A small CTC audio transcriber, trained from scratch.
Training: soap at rate 0.0034, 4300 steps, batches of 64.
Rows from block 2, named by matrix and row number. Each number is 128 + 32 x the weight over its row's rms, rounded and kept within 0 to 255. All counts start at 0. Numbers have three digits each. After the name is the row's rms in percent of the matrix's.
# v: gMLP up (gate half) (model.blocks.2.mixer.v.weight, 480x160), inputs 54-107
v.178 101:128103150136143093141157089121133165124119173127127137160169061139116092091118108145100132150160088111142183144060130146124121096114101180170109149120185149102241
v.179 089:117148106140122112188101147159142086163161109117145103111155100132095120151075119162169087113151111140174142114105145135150178115114187139190059116155149130136152
v.180 094:125070155138181129145150121093074159114110117142121102103130169172108132089112127049164151157136217108154115063069138143071095167121159122153112171086101138091128
v.181 086:116083103172142075065137142127087112112136152138170143121191134087093156142107172153111121103132137191169139131133107143120158146116175140109126133076167134136099
v.182 116:105125136127144112164104098110131154140149100153109186151132124101139120151143165104143147134075100115139147092104130074127134032110132126084107201132133112077140
v.183 091:153144105184115106099140125213154120064081134138178160121086097146120103125103095170104117076152083161122107180095126094152094139135124103152052114139153120102138
v.184 094:206167071132095127109118058136130116169151110104098086185146130103136128125106145184169087092166121102100157068151134120197144080122132160119156122190102119126157
v.185 112:159091075119094143079089096108156168148152155122047109119105123142117149096114124125094165150082213159119157132155140135150080150099154174056114157137147156100136
v.186 111:114144111102068141108078119122126136139084095129108075117089098110111133140164150151140165150161126141102187174158100144147081144117177193111125124139176163167139
v.187 083:122118132120102162137180068172100184167108116162138104077115145106090106070149158160200177118163170137114163160121110082129152132180115153114139161072189174169111
v.188 108:186131087152123105120109137116111104093144113132101143114111117082148133141138080121148158087125102156097141140105157100173142112131151158182157085048124153189112
v.189 106:094116122109107086174158126115119137165130149173121113111121148084150143124131088213117148115053090153126193149091131133132146153146109124053156066165153098125075
v.190 098:176179178198118117107134108155107147141127086110150113142164083204122126125139135114175173116206137153102157091096123054082100109174176132149154124173076151124149
v.191 099:136108100163141096095142117105232068135144113155152212161118142124118156114118097076097110172152134102175078145107115119136142145154150153168130180123139155127151
v.192 099:137137105114144094118151153141173096099109076179153124094166201103156093116108124171146195101159166122080087132158149131163158168133122110130102136173116179118126
v.193 094:158109129141109224108153106105129078165071116104163114095115137069123136143149168144152106144133106165158121152125126169158132155072127133119195145169126083106126
v.194 070:112094090084122145107071095092106138148102106170169119196143134133149151151072097126145142094144118187090127151135135153157094085147116097143132086177146089154113
v.195 115:120091124100174081154110165106168070166103119194125130087091113093100103124090144115139096122123114096094152141085150084083157126156123108125136175179129119193132
v.196 087:137193112136121122121126133122198141108076152127168117152184138128172143082157148107137113113170125158121216143116193144123149125124098142154116121140135136190149
v.197 086:116077111158189104062148137177112173095089149154117164115118128143128105169110149133087125075101126164147141110111126107165118163129117194142204147076179117130127
v.198 112:123116145059108164108113154099106116155182093070043121066138076112140122113124152108155176131090116123093117150087035138189158129116093088145136094176155064116093
v.199 091:118156170134107089100089203104137124070140144167124120127129160106107199094162123165152071121116183116129078142125124148137220190120101096125101057118162153146139
v.200 097:148120070104151089094117128145197080136109102100086062079160130170109094143091173147132122178120106071162129196199107070164104146088096156104109133084121135149110
v.201 094:102116156147123093163150134078102130124140118135187161093113144118155102102106115183051135196129144081073107171025115102168115126133118090058124117137172110091100
v.202 122:123089171076164121103158126199095093127137114120127079121122170176115174140118148104118152115097106103077094144097154169097134073098128161162128152093143112173183
v.203 096:161092139168117204185146123104149157102138143114154122143085137100107106095075128094101147096067112112138085156143058073115120152161176095134047089182166130130075
v.204 084:146175105159121130174130118160132122111182153058122128162105095102094184179093185171161076115154102159117167108140101088126156120172096127082176147089110141160117
v.205 099:149138095134112113165165118154104159176090169123167157130111105103153130121141151158113131140074121191156145151080115095172141095151179165144143100100139184137127
v.206 112:118125105178080183179187141140113124121116095228180104084170160171148134085137120117080108069128146182111152103101107079119079162110146120122107127121113172140157
v.207 100:123133148159168150141085146175103125145179130095139054065161135046119063134041156118149135130134160122148111086071182102183118150088166132171113136128133153067143
v.208 094:127137156099087164123145152155152084087131135124173173203120138162123125135096070190066058179138154087115157134148156145116111190207146141117183147181118159133151
v.209 091:193068077069120151080108097132148098128118128118084120136126126103122125021218131129116147099125129148089089137139104105127096184086179135164136160160194124195100
v.210 115:093142170063198115136172160148147113119152152135165170158098161084127085103138147143094147070165123078099118170142112085112104103109103129166193118171064113144139
v.211 099:106094105099149165072096108131102107110122145058089099125134193135204156131119112146076150114129119160146095125110161072080179111138127188149126156153126099107092
v.212 091:159110119132126155097139155127069098149104122103136153188159083147066163083107175094151102105070109146156197128161101137115180111167157147130085107095095119136077
v.213 105:094163133108084136171170091119160108170146124180112133104096092128144115165099120120113145159122134135137051117142097117147050102112192076139103150143063165136158
v.214 116:113144157091177151099118125136115081132160187188092085190109136121142074079111163180181153060168094095132082172084129127158088144121116147108169139184120118195124
v.215 110:148119110130153091112154150109192118130139132121080124136141141126153183132144187128054095103124075158059155150151167174097142130097105132186083070111180099072156
v.216 110:126160174118211092174144143137064155149089151150073136156147206186104101144136088088123163099148150103077097094100151124083169114164163130119126186118125151156173
v.217 085:122136070150147085093111106152091136069119138144073132155109088105160103152145089098102036077156122160123171171148156101148123145135092106104051119091187177165076
v.218 108:140127115134173167093112137127157138150191092114164169195070151090112081086144123138107134119149138126155134150181062095143123093130189105132112175137172149119119
v.219 081:169113088133158089188169140088110176161092136118176164110112099179108157135076095070153147118134154145124156155144099174142105102110142109152174113078069114136111
v.220 107:149101127113139120132161138091156124108121081141172035158177096164045117177103177086170117148134145128150129136134173115187226173120127088141109110178110095150095
v.221 099:136036144196157143176121045142088120180058131132113112170180133114196149126098193101156082116090105152115122146118125105085118180164184130116093167161144137139153
v.222 110:154095183119174120171153155144162118114112120124139187081162073092129063138147077104074198085114065131130122143134139135078126090131145150130177123136104132165126
v.223 138:124138150140137191147137182070165097149168099172104107088116137213123168095100106082151081112135143165148134138217110140137117078123171118158120144149137075121157
v.224 100:131134152137132131139086172121097097113150185105129176140145092154111149121148134088109088153124099071114090124140163148121171055097073109202112146126238128072174
v.225 119:137169130125096088164109163116181143103094142088155123092106188115190092168111190159172130125083129088129115099126107153176144117125156074120111163141142109151171
v.226 084:159086095170137164174138200062163119126147135102104117133166135148136094111166120143139156149105139145086133132167176104149105145141114126070143115127102120089089
v.227 098:159112136171178149124147134162180105176095148145156154092131116119129126154099097151126104117127211159189070161145125094144148179162168158107140163149166120168144
v.228 082:091098067143065081107089183152070203108105147109115150182114145121152142124096133127101068163121134094121112190097102127107135121135115163159161216123132102129113
v.229 107:125169068152162136080109111135124125148079077112161091087128113139103097113131171103163121110080068084118135134137139140128116179093158185174160091111167111080137
v.230 131:083147101148099151126061137168118117125176183174132114111090138139135090120142168131166150114116160123149093167106125172151178142044135117118163130109131104124150
v.231 096:070142119121190131136165064080126164137178158136146123168145121150100144151106138157096094096195105080111108110096166118098141122122091104099131137170118129089153
v.232 105:144109100109109124130033061099110146143116143220154200151140161120137138137110098143113134170105164096104134157149139146203133193156154119095153090107098188148130
v.233 076:178120182119155180111089157115170106147160156093133144077117139067102097112126171113169139111105131075191101160117155110115084117111138077154137166178117093150128
v.234 094:133172145134095128145120143127076169116182128138083111139119091134084123147151103108166214061081146059129174124129140085157106100165137137111105104186113128094121
v.235 107:147125142099118098108186168124152131115139163117126110160113106085089135188074140125123147142137129044157075178198118119090176157125120119167168087072079131110119
v.236 090:139148137132107195169103127110119043141160113189134176142118171075093129094110098131100108160151083139118073112165139095091138161145114136104126157122145138059172
v.237 119:142128121141108054141095104142087105104172076142150182169157210157101145115128117081219149158150080115087082092132130104118125103128135082174095131123109176108100
v.238 083:120131083103134090165110082195129127100054150145121129076158140095123141105081148043065157113175129109153093125095167140106146095077108196163116136153130091076186
v.239 097:150121086147139127153047156097107202062128147122098134089112165132148118162135136131114155132163139175074107112131115148047134123075094145120157131125206150075172
v.240 072:198157123123113067091099168183159109061161164074159121090166116158100168148080172153126159110138199097121157109160103137117160133099155138151079145136118058130174
v.241 093:060132163120103070145161113130049103171124142094164143079143134128201123109172077150115077113181143119119127097131151105108117100137107114097109155103164181167088
v.242 101:157118146145177176155132146154138074095166110103152158149098105096141098131199138070180132104120137101073069162100153129086118177148130109166122106156146196152099
v.243 110:146161098094145106165113115105126133128119115092137066173146109193114136097118188128074163131116160080096169170107140102154103132143145127109174123135136090164172
v.244 105:119160107107161141107131158106186090091157102180084101112078109153147105086084103101115134126039124107155123164102102137157154069100135134136139128154181129146193
v.245 120:148098095102059110128121188154170139156060113166122138126144129083147130136139107132143131137090145113105135121089176131180114084144128143158101132105124127127121
v.246 093:109128089117164080112138090110088175118140182130127125095099131145088124165114135123117105053124079117153132114147100135139153105110207117124083101098094120159138
v.247 091:193097081128106096094123174130190065091093135104070124119170072114137089159111158147128137157106111124115136167124123108077166067114147138138099174107071166165177
v.248 079:141119187113105137120087154081138160123096172168069198108155148104077136104135078092107158092153108188166108138063098162122147147132128129111128138108148095124141
v.249 078:084100098126089098063126155099160122144155110143090147139172116114151117127097127133160199132104168120155152091087162174101138138084074145103109091159126096039059
v.250 094:139086148176168067122139063110093106094103158110123089161066113126130154168122136091166185097123088155120143110133162149118101122104088142160060164090134107163085
v.251 096:211119134163150116097091140133147062155064167072133093146096151220139169176130054101106117104120173100087121063094179131166105149112169131149105186124089139177173
v.252 110:110068148167130160090103138162104195144179152098126079162141149095173121134129119067173119143176146156088129187107117135148134100046163114092100149111118107162140
v.253 078:147118155119146037160191095170073130062097114106183118148163136154134146114167097166082098153131092139148078088197121129103089145137139120217081079119130155082124
v.254 071:129047156177177120129147125174120106144090117112104176134158124190180144165157079161140128099069114120151147174076147149136168113080078115156116161123195139070098
v.255 090:122134091119124126061125124185198124162140125162076125183198123105104081190161168119207141143135131170104149161187096115139145085165197134166142116135170179149142
v.256 098:098141138091144125202129079047153119103155144118166115114104114139016131105096161184108129071120095141156153115147118112092115107140093138127171084131101080135121
v.257 129:069169101095116149127122149200145161123133137155121111119109141089158093124107125208114057124157134166119165137140146066099112160192087101141102095147120083162126
v.258 079:130132137121148183169090101136137079168062112125155149122132120212171118110161146112165108070107083165159097136108142134116185152189066131124173131137157151094150
v.259 105:143107102082140141145110146145142132143123108124071163143118080114150156128133095149116204117114159095026157144226127146130112093138140142126170127129160145161125
v.260 124:139181155108163198181144102098087142085113152160105093104116124163116134050127078155194197160200156120121105121110088159208134140162082081162105182148050133147118
v.261 094:122142132095125076122092088082113105127160124131092119167123160076051149098111173141173155158099125142093133096170178122100125142110128111078100173067167138123068
v.262 091:163132120089103099140111151125167141124183126179139129135089152118099057203100167145170147053084105163150098178115175094105187108160127195106097084163077092157154
v.263 105:144095080110069134123170098149161085143149117161176167085149115146079166165145146059091188108150101171214162194122161135159130147135127139117150087123060156184100
v.264 110:155089171095114172154214122081128132119172148103165190153145143121058118162132157166130124100173119204099211158222091130110124142086115075066071127163084131168126
v.265 109:085120180142188113113134171152188113107124120077152152144132111110145146168118162105128097099135166101109075145164121100102109109136138119180109083133109126145058
v.266 127:177123097130117122124088089091144092117088143063052134121135130142119083120148065154140114157152134163112066147126153077157146147185106129160095109118129174201178
v.267 127:135132144113183119135188144129064140142129197102091120111148092137107156137100087120062168104116123155119084111142146126085107151136090134103132167077146155168110
v.268 101:082129132133105113126098132195130137153169122077133142124158096134160162113087117169163086188166145154152059161123097131109140159156166122087090131151181096125183
v.269 084:140117164130142188155234167052156114172092088140071159140149105131189192101141158158109076158131126135189179139133127109122136113119110134095114133098128200097138
v.270 085:091152095131122145213131095211123120163119109109171122141135145115116145104151126134133085152081122133148081095123140118112130112135125082122131140190115161179187
v.271 075:081143117149150114108142138201114130150112217164125156191095094134186143170181175126126136135150104107210125131128098140169131094126112149066149142116166191109096
v.272 093:114101114194144164126116155177098158129071116120153112159139102098152140128120144092126158098182094099147172143107118145134082174091113167111153139149140104132130
v.273 096:102085142129126086130120127143156111068190160094122099100078082079190123153150146128240113106084139120142112184116120076154101168085118105153112127086123157151102
v.274 081:119074078115168126081188144185128143131100100120094169139131117187166141131216149121065117130122041140158096156113156158087159103099077132105097080098112183139160
v.275 110:141172160124139146133085132100152125093097087109105111114151185106109102125074091124126109083175150101093167098101055170085213091120172124078047148114121107131184
v.276 117:060119125095100150125214066174145169155090149125161098126082137130120141154093115125122142150162136205137118143110121124110094118091164094115077101132116178163126
v.277 107:094122117204117135199137104177089103120174128113151134128141125073056099138126136211041148079059150090145146174102184133097119167127173106161133160114197154122104
v.278 098:123106134161127161058102176154147142115174093179174113115132147093131097154121130138111109103140124173155173137114139111093186153151109146128105117090106152197141
v.279 081:140120148155162120105172127131140074112137100161099153108152118104116110153186090166171157142065163100059100133136183130095108118131083192168151062162142115134150
v.280 077:099075185157148175137104094044176154133100137106100154167096082158091073147124127110147092178065127097119107120144112199151133143082146128097154127114124081071174
v.281 096:103084140086122163110129123152196129128207136114041094131199082163149096111136120121163122146125154148132114116133082137072117106129090144135132086097124125129168
v.282 112:088109091147165137177159097116113153131125146106135097163120133157130072138089132114124185163099196141112134183182149156141106117092129121124176107176156124117093
v.283 119:151113130180156176148115133127076136136102102135134153124185088108074163131156097068165135131109106166110115107195122159080163125086170173051172093135193138164121
v.284 116:081135157105213152123171142165155140138088150097145170125154139133117120161120090140096156108118123140124127127104196080113121136092135150135106114105143135154124
v.285 093:112138151177139114126185089155145117072150110138094135112204150185085103109104075178201217123113081129096130135115154153157079156102193092121108106133127146133170
v.286 084:173087127115091143067129116126165120155114105103080126154213113122148132169135143137125123120058128186131113122141150161123099159091079126151133107122161111141198
v.287 104:154108095103177166140165104079058131123088138110128063121126174157081089164180169118110149104145150117080100127155063089120033153143159102097138138156131141107103
v.288 094:124116082150114069133079140113142170146106130091096125125169151170089156102134078120052102116139125127169145186075068165116121116110083124144119097141134092070121
v.289 087:152134157056112137099170075134136077140130122131091171159174140152145159096138162117039153089161080177111097134095134113088139132155101151160116121113116159142146
v.290 107:118065101137107169073109131082141106144126150146099121163154129152153116109200227082144125154168138109111125137135163152089169159127114181091102151082116132175193
v.291 099:115147127100112091101094156174087178118141176126125150113156124063184068121129144176146183098114154132112134169163153118132080082140152143094138046130170122128133
v.292 109:147151145149121108120141120169102109158101138106114082137106080103152125148120065156149113119134133100127143119120139135053154177128096153114111165038157096137184
v.293 104:140105158099137171120214150116172116113167152090124141149136080139122162110126175138127096067167153091084129066176145161105176133107151105119102134090086143134155
v.294 103:155143098107079104120158137085117182108202151208213118119096158128142139114160178116135137198126118111140165065079130119097163077122152147176119109123156148120136
v.295 111:113164151036126124077154122178086118158110143173109130078158171141096133103176211151148122125130077139141137101128122148135176120118103164178053126145194138145156
v.296 068:083074100118129103171139065110175121184083108114143187135112125089121124137057187124101097136127123081146168161141077060102104154114092154114118085113056146077156
v.297 106:081160154164163109142162072171119169195083163128152088129120110103150146171085135159148100143154116141152147131162133074108074059088127143064125177126150114071154
v.298 087:158160152154126127124133144123127082143071116113122129107164127114130128135120069134087150091092103040155101116084102141112126105134142084135154108185103075147119
v.299 114:036188189095111141142179088102080146088124170165151146169117134109116076147110177111113169138111074145061188170125129073127185167061115098090085106114138075145139
v.300 104:173135157080094097127152124102075140111121136188141197128110167159149055126132138121135148117169140172133170140078125132155163146148114155105119098079088152219122
v.301 086:099124164073143077168134124174108097186122120120118165121152140052080131175132144160179102184136111101154088099119069165089148124136139074104148186105186143123120
v.302 119:155156134144148131154165092173123080176151146101119122202149087115112108175113148130091113100130115102152123161131201088135141097083096148104108117122194101137102
v.303 107:082123168104135175075118157117146203159066186166132099089186139130143151136115080120112115126070174152129158154091123135169184131158094141102147173136104126151173
v.304 088:096094153138170102134123163146154129158069163120118094131064067068152072104096144136142112077116144118111084107104168107164107102148120118130132126124125124142118
v.305 103:161101128114140080101101088130108196112107085137107149150133108198120091162163183101123173091173121122111102157148145152137078146146146129121160120161093110134092
v.306 088:156183104086143152085109127142113104145169128133071125191121127114166151166163110068065089126181182122120116084115126123135105151134156114158158131093124112117183
v.307 095:133115123065088156091138116083214101122118116101168126167156075156154153114222124168102106090099090164077091110124074102121114106135119098093106122111161171122087
v.308 088:085116093156190162172144142217174104066145138147084131127155121114142101157096119095159147088108126119165154096143153114128103160063155136137130140084114192081127
v.309 104:136170189161085107137106128155122113099145049132138177111137077084097155077184139179116155136156102140133127094142162143175129132075099135116142150205122154119101
v.310 092:145132110147068186122158172106113158079105073136098079077186133143088092181100142146129125121040076128103103167115149062100132123091120146064094150114135166130136
v.311 088:150184134118156134129076108157131174125093157099118139155118103110170180074133060139099107105126066095127100182107108094129121105143148070138136153171120110173152
v.312 091:097157109089126073095100180116130136092122125126113121123112084111100095145126101190130113105107180078104130153179146121129100124193095105095143137060091107104126
v.313 099:127128093106111144128120168144121098104131117184153135180130153155097089133162113116151138156123131158115112167171090112140155101089106153164188190094105139123156
v.314 098:123137135123136154138177106140177105141067093118189176135089175139149137119112099111106067108165131143110156131141163121190144155160186170127127057151190122096169
v.315 103:146087209122069135122139123093146098169113088138100119144173103122167150164114120130129057129153177140138146156107157128111169132108089100134131152121133155173101
v.316 108:144146034146148109152125129135155150121125078133149145106127106099167121091140125128123125146128141102147107133166138128102117099135105205133090130155178123113116
v.317 101:171101120174091144108112118154151074154122119029061149121169123103131112132144166145119162081072129124123066137110073131083134132119161118106141153132176079163120
v.318 082:082201169094182076197127144099127160054107149145177135116117145086134118071152089129105131098173138145100155121110111185132132192155105105125113118172096151072181
v.319 114:069147148136190167077114178118161109116087129159095113079149142104152212115105138127090121064147145165140160118078057146096122077128080113125168142147110136185150
v.320 101:130097109174084080101091083117088148170120166138143164094123111147129172165134092088175164130109078147148152141120130102102132151116065162163140142095191125100091
v.321 096:129122075109125186126196099176147066149052100148142135165167131101146087100170113121114169120127112121157132131120091149087127142107162105106130084128158153084114
v.322 072:126090101162148136197106070137124151126065171174158177100131169121053102126111122139112113114140157152143084058137159141139156176120155052113095109192090083101121
v.323 097:142116175124150128140150128098092098128136148121071115196185126088164133138184150159084163118133147161106106112117144080070135068171122157129177195137151120124115
v.324 100:105176135107089112110174086171132149086205149140156190140149080137099144126090107150167112082136112154121154132095183091119114115112123105172130174177025175148153
v.325 094:081074148085125142099194160144130136127149150197099090136119121145142115150141067144111102064098164136185135091085116129114159075113139090079093159115101122194178
v.326 104:108112068084112171175111132119135071153107142124167048126128141058157200105094107169121091160189144116135180135125104108068094051080115164140131162092169125152113
v.327 139:088094138115118117075126128167057118160084134130175131145149112098119151171179116159158094112200131165141172094141102119109089128155096096132107182109163177136139
v.328 096:114090087156153140168126081148144132128146140131110135122115105102139164114100108189096073178122075163153148160160197146128132153113129111100123094111137170131128
v.329 102:118107164079149115123187130159129121099116129126133149188122071186148098143133202120178122099138143185140141202151150075169111179090159092114156172132137114145143
v.330 106:105115113150120133078131112131218094137114119134064066106092112193125135055139121083126096066129128101122122126175052140144081152126131106169133114176207168100125
v.331 093:091163118143166090107113050096212078132148081132115145075126098129118133132130152100103072157133160129122154146136076130085093109075142131131141152072142118146139
v.332 100:148112120198132153115116124115148127129132051145145155069108091092148115102092053110114075071060127059130138093137133117152069191095151185075084094105143142153167
v.333 090:184164105142109124148119095047144134118137037077126156131136124132121120079125114162141230120075124135112169142114142168110136129127127127178180114149155058106133
v.334 105:106129141134183117147114110093108111093145125185113120213129152097089096114131185189084174126099105122170126168124157165155184099046165140136197152176115044119114
v.335 105:136150092118121194187165075162092114123129114195107113073100165159089152126170124121077143132107083204113104069092110075177151113109152101068097158134115215048125
v.336 114:124184136189166139171144167128109126120106138173101144118176100140068151092126161158152109144060126231091117128120170092108094148126109125092132109108115140068135
v.337 108:077165097151159116100093191126151079136160048115172074119159157150142143123129083154123170075109127119140067151153149121165162088093092119204124134138131157065109
v.338 090:168158132139111124151164126145056158125128148107144194118105081140173138145190151144081150159134160155163092151128109131119162142178157137156126143078146093158181
v.339 078:147154099187101130127133120088173144131169098103064175116178120171142106160154188124131099146120111153153112163105124148146099159188134130156109114099156092117189
v.340 092:114169196167186131086176070184100114093093203145128180114076177177173043076189133159101145088135117128119158148161133104139163100150132145107098139090145137115086
v.341 098:060134137146127105119185094029164132140158161195092120117123121152100092171133139080145142114138173142139141155147188177102141177114141136177109163121132151110110
v.342 112:143163149111135147091090079149075135154148108113123073126173106114089175148079126162159111107123158160105153142121174103106131129128062153112117140135179092162119
v.343 120:089145145066136090154148105129130087125119145170105104126108132134115092060114171119117081123117130123110197123077165166152127129099076148110071129121165184103096
v.344 095:141126117162080131146158125116153081106162100135125141092132209191126103165149126155115111106132123157130128178165133089123093096096113041135151202132115150126126
v.345 087:111144117122120163159099107159130129092119147141119115175170095067102174107129116138121110099112124095140122175114111116116120122176170042167152129132145142115141
v.346 099:097172139048179165094180132105155086116101160073090141097116096166176130090129124164045132116087160099202114091122165167119122074132132104138157134135144137094087
v.347 098:123123128107139115144091103088186133123073116202129121118075129127139133098118140082106140152061094083152150114139112123183175196128151072184156124138183089154148
v.348 108:139158141105175101124147099131105126107171166073066154133160111099199145166134088100164166127074165125090145148117195096177076121082139124102105099148203114097148
v.349 132:150117125151206195094136108159150151118148093180119141109118113092118133103143176063134121121149180177099135184141098122127112147130159163096150071118150182147098
v.350 101:175102121116189169192127075055116141111114194108133143137113140144133144109112141131167139101104145155133126185147174134134151152158117115144166158164134179209123
v.351 097:158155171139125121067121131121106135146102071160166149119068170158121132142114128128109129143149167108129086097029156148095124156120132097115151149149112108066102
v.352 075:086133058163160087069142135106156117146083130176155141118050100098108152108170217144102087148155123147162099114093094091149074162154155079149140089127140124114143
v.353 110:139145161120184127072078149164153084078169201138089095108188149186156106129139158147160183118062176092183072130123160129122112189132170153144152126138160101123112
v.354 106:149122156129153154120118093139114150117143168155068069147139141180165093137128170133153081139129240092092131168122120067118116107121111109145132094104114113164173
v.355 104:100152157161062052093126116154089140138104088188088170171175135119083118127158173140144176131183165077106153079089138092106154099136138094166144112082164119139080
v.356 097:034140154130128154095095135083130106185106147104144076118044155091120111110117175165082047137131150086128138150149107082100112084152094147062135140135165115095134
v.357 100:163131099135157162101139125141142111080102118114125108133153167150110104135100052144141157072124105163162162088118120121112164170144062138135132090119093140128132
v.358 078:123150146074106070143086133152101170126103107143117117118123110124101122155176100132158105179092113131156165098142106125084087124111142105164105208126136165157141
v.359 127:170186150126168103092182117099151094134217179043128136176102124143144113108085142150091078080140139114111125141179147123129127158140154080080114154075127108146216
v.360 073:145162156118156152071096128136145149074163157170136134185111121182136093143137166209073106091164130138061135142119157136140131110133146163108091084097114120140135
v.361 097:154108052111095127119094099100096135134143131114145135149119154132093139088104137100078155142145116123128110203190091163152150161118172128168090114128101096135114
v.362 105:119172094148144121124092084126154090098150102151134138136116112168173140120150133080100135212132097113096086127186115108179096101130123157107150121133160185174174
v.363 092:119162121174061119161166062102050087165151134119160098125091123152164093165171174138153098058074097109141094144125166126129164130118149140105126119181148125101112
v.364 130:144143103139097127138131149068125070042071145108179174111126105100101157137211104097143138080079102141133147090136221152072095152100125067154106081128114112142145
v.365 090:192157084105134066178112094163157136200162097066130165147127128103123126084078140133181097135130097115117138087127107113120184157111104173060110185151093112120038
v.366 096:088078169201146134115099157168177097093185134067138121116185127122112113103122130154147168082089113101164081128150162141106120150139174174120118131180181116112136
v.367 092:106141182148099170163145130115119117151121134109116077123089112180169110112125154161122134110123182167079126133174100080075114141121089142067071099141135118102120
v.368 091:099089114114141119128118103165139114141178075101090090146128151085188144120077121112061143061187143113172125197130100137100132105044186163109122113089146125139130
v.369 116:146148133164097130132162161151173108104119123116092157059196084126170155123153048164172165121169137119138106163170149113112178196116135154105147084128133185132143
v.370 093:165146159123159062130151120147130066132123092107132101147115186166112127094115124157101100088128163137137154152109148136167119161112123159109127163145136110141124
v.371 078:193100134078183131162114083132133179141126139153086163124132125132092094148138173136089093166106161182120131168073146094138152132194095108103203140083122101172124
v.372 101:172128132110142146137086168125161121122071143160080062187171136103090116092160118122126173033096162110141082178122123125125134155137145118101126140199116096194144
v.373 090:122053133133148102152073092104123139083090171119169091158138165142128126085109161129125125114186149117160141151161143162150066162109142173116129119082122144074123
v.374 069:131081099125123128085083113132132116115136192099175169141126088199130159131135103122090123125122070171124153120140129131164097152160191099109114080118144144116065
v.375 103:086087136144085177053174135105127121150106112124129110127143082180105175120146140113124094065108160135132105115135119132120159151138176084116145071161113104080106
v.376 113:143172079106122092114090140097163154207135144123146128111119099188094159135093088093167131123152112091097131143121146072122158119084100110153172113159110112142165
v.377 103:125151118171094144091101131191103040183093164157120119085134155125091092123135153134121104100212141117126077094149179120115168130116114171110072153127179150131112
v.378 123:113153157161079119085154185096112114129092109120210137155172153177135113102121132148126146116140128168139068126162133186113111163153129125135137149202100090044102
v.379 110:086148120121169202230147150135123175090101085117136123154108132139115143134118102153140120100143184085092155174119193078182135076104112054133116139089119148130105
v.380 097:121145078143086128087132112153134134087167133157153127182085120079146127127103130090093155116103135162133144110133133126123123087174170096128112109177078140142090
v.381 111:154156093195155116126091136124141117122097181118085141166121106082108133122125079091090114138089191128111115154137082132121142114091161130101112147183067122115116
v.382 106:110075182145141119161077106091134189099170130134124115118093168104167106151134165074093121072100151104159126209133074080143149158166195129135180138087141166124123
v.383 090:090101120114136183162105108160112113158130087135124134121096080148128094000102097161120149100061106093168095131126182122087148137196179121096114095122134126078144
v.384 097:091151166097107144152167108127186149117105147133081132129163105121057125179088167158123156148165140189091190107144154131128100097100157173072143134123127055124129
v.385 123:118187151131118117118111073090080155165120167113141124150146176079071109092178101140080108095093110124050160079150115118168110195177148068145094150153157113138103
v.386 103:157102199137085104093161126087139102131107124070102162081105122085118131085130192022110182105103165140151127121156100106174118117098120090166106103165136099189126
v.387 111:133193100091078115080188113190084148120119148162107147119144083138203144089180119129128120153184117127109126091187188133106128129135132090153148091169115129156196
v.388 097:115021080136149148189144124131132147155089127111147168095199136148160134085143107140112155180085154137111124148113140122123164126185120115100118112140155156092110
v.389 094:160150117101110116143127133072136128139086137145143122086113174144174142172094135187088157099221154128104106139064127079117146141125119138079121162135151122118139
v.390 105:123127124121138120127070125148118135115070082135144130127122136156121059149164062092098154105147106098093114085130136075089159139141087153038111188098101070126143
v.391 091:089158090159110123122180131121168106156144144072159180092048135112176072172117124114115143103097125138166148130108122050108092142149129131084163142132165155186133
v.392 104:165104096104139093133144128112103145088140135161077115068152121157136139088091202143109139159100079092158099136127118104199123164212133144114130115118138130121095
v.393 084:146085141163166140105172122153122083154078204100146155077114156119141054100116108146114120159105116162117122093125122095115133194119136170152110137127135129182089
v.394 119:077137088136078156178109139086117154130111126154209101139121165186109168104104085109041155174121143176145135106199170157114159115135110105118123107129153128102200
v.395 120:153106151124178121171119157174158072163131152126061060146148167127085129095146147104125175096099102088144141178129120154153141171117111139167127170176118067165218
v.396 091:161075116132167159162119095115140104155120152117117052156108098158113097151158119143080150114057145149046158095117150113146123166085077214066151115121206163152059
v.397 076:073091101163147099120163137120099201124118135163127091147104154142120148147137137118108131144140153105123175092205120172018066121109129157127133120118147146170097
v.398 112:141139121184150121139154091137159166093048199183131126128123161126142165088117114122136140162153101159143117168139183203144121063123159080186143166146096140137116
v.399 094:087134199126148149093079118136101117117084080095109105119127124071076142132120155210135104118104111157136144176178180106107107172138152100073178138145136119141188
v.400 095:128066153130075147122096177122098074138124142192136144113136130176141124183118168153175157152113166070097139145095167113131139136063139132131110130132094147140159
v.401 092:155204167179133088125164146134103152126113124145102174123132126110139106137083157119125122162158203174104084143120124178147147166126132146079145127084133109132196
v.402 091:139087129152127126164181163156125195135092144210092125153128165102174152119090144121117110121101165152106105102082126125107147138075073102169106203123171113123137
v.403 117:184150165168142118160125068186100159126119115128121110146158133119176111045125140109146130127121171180111102142159111133121103211171109145149156082064129166138143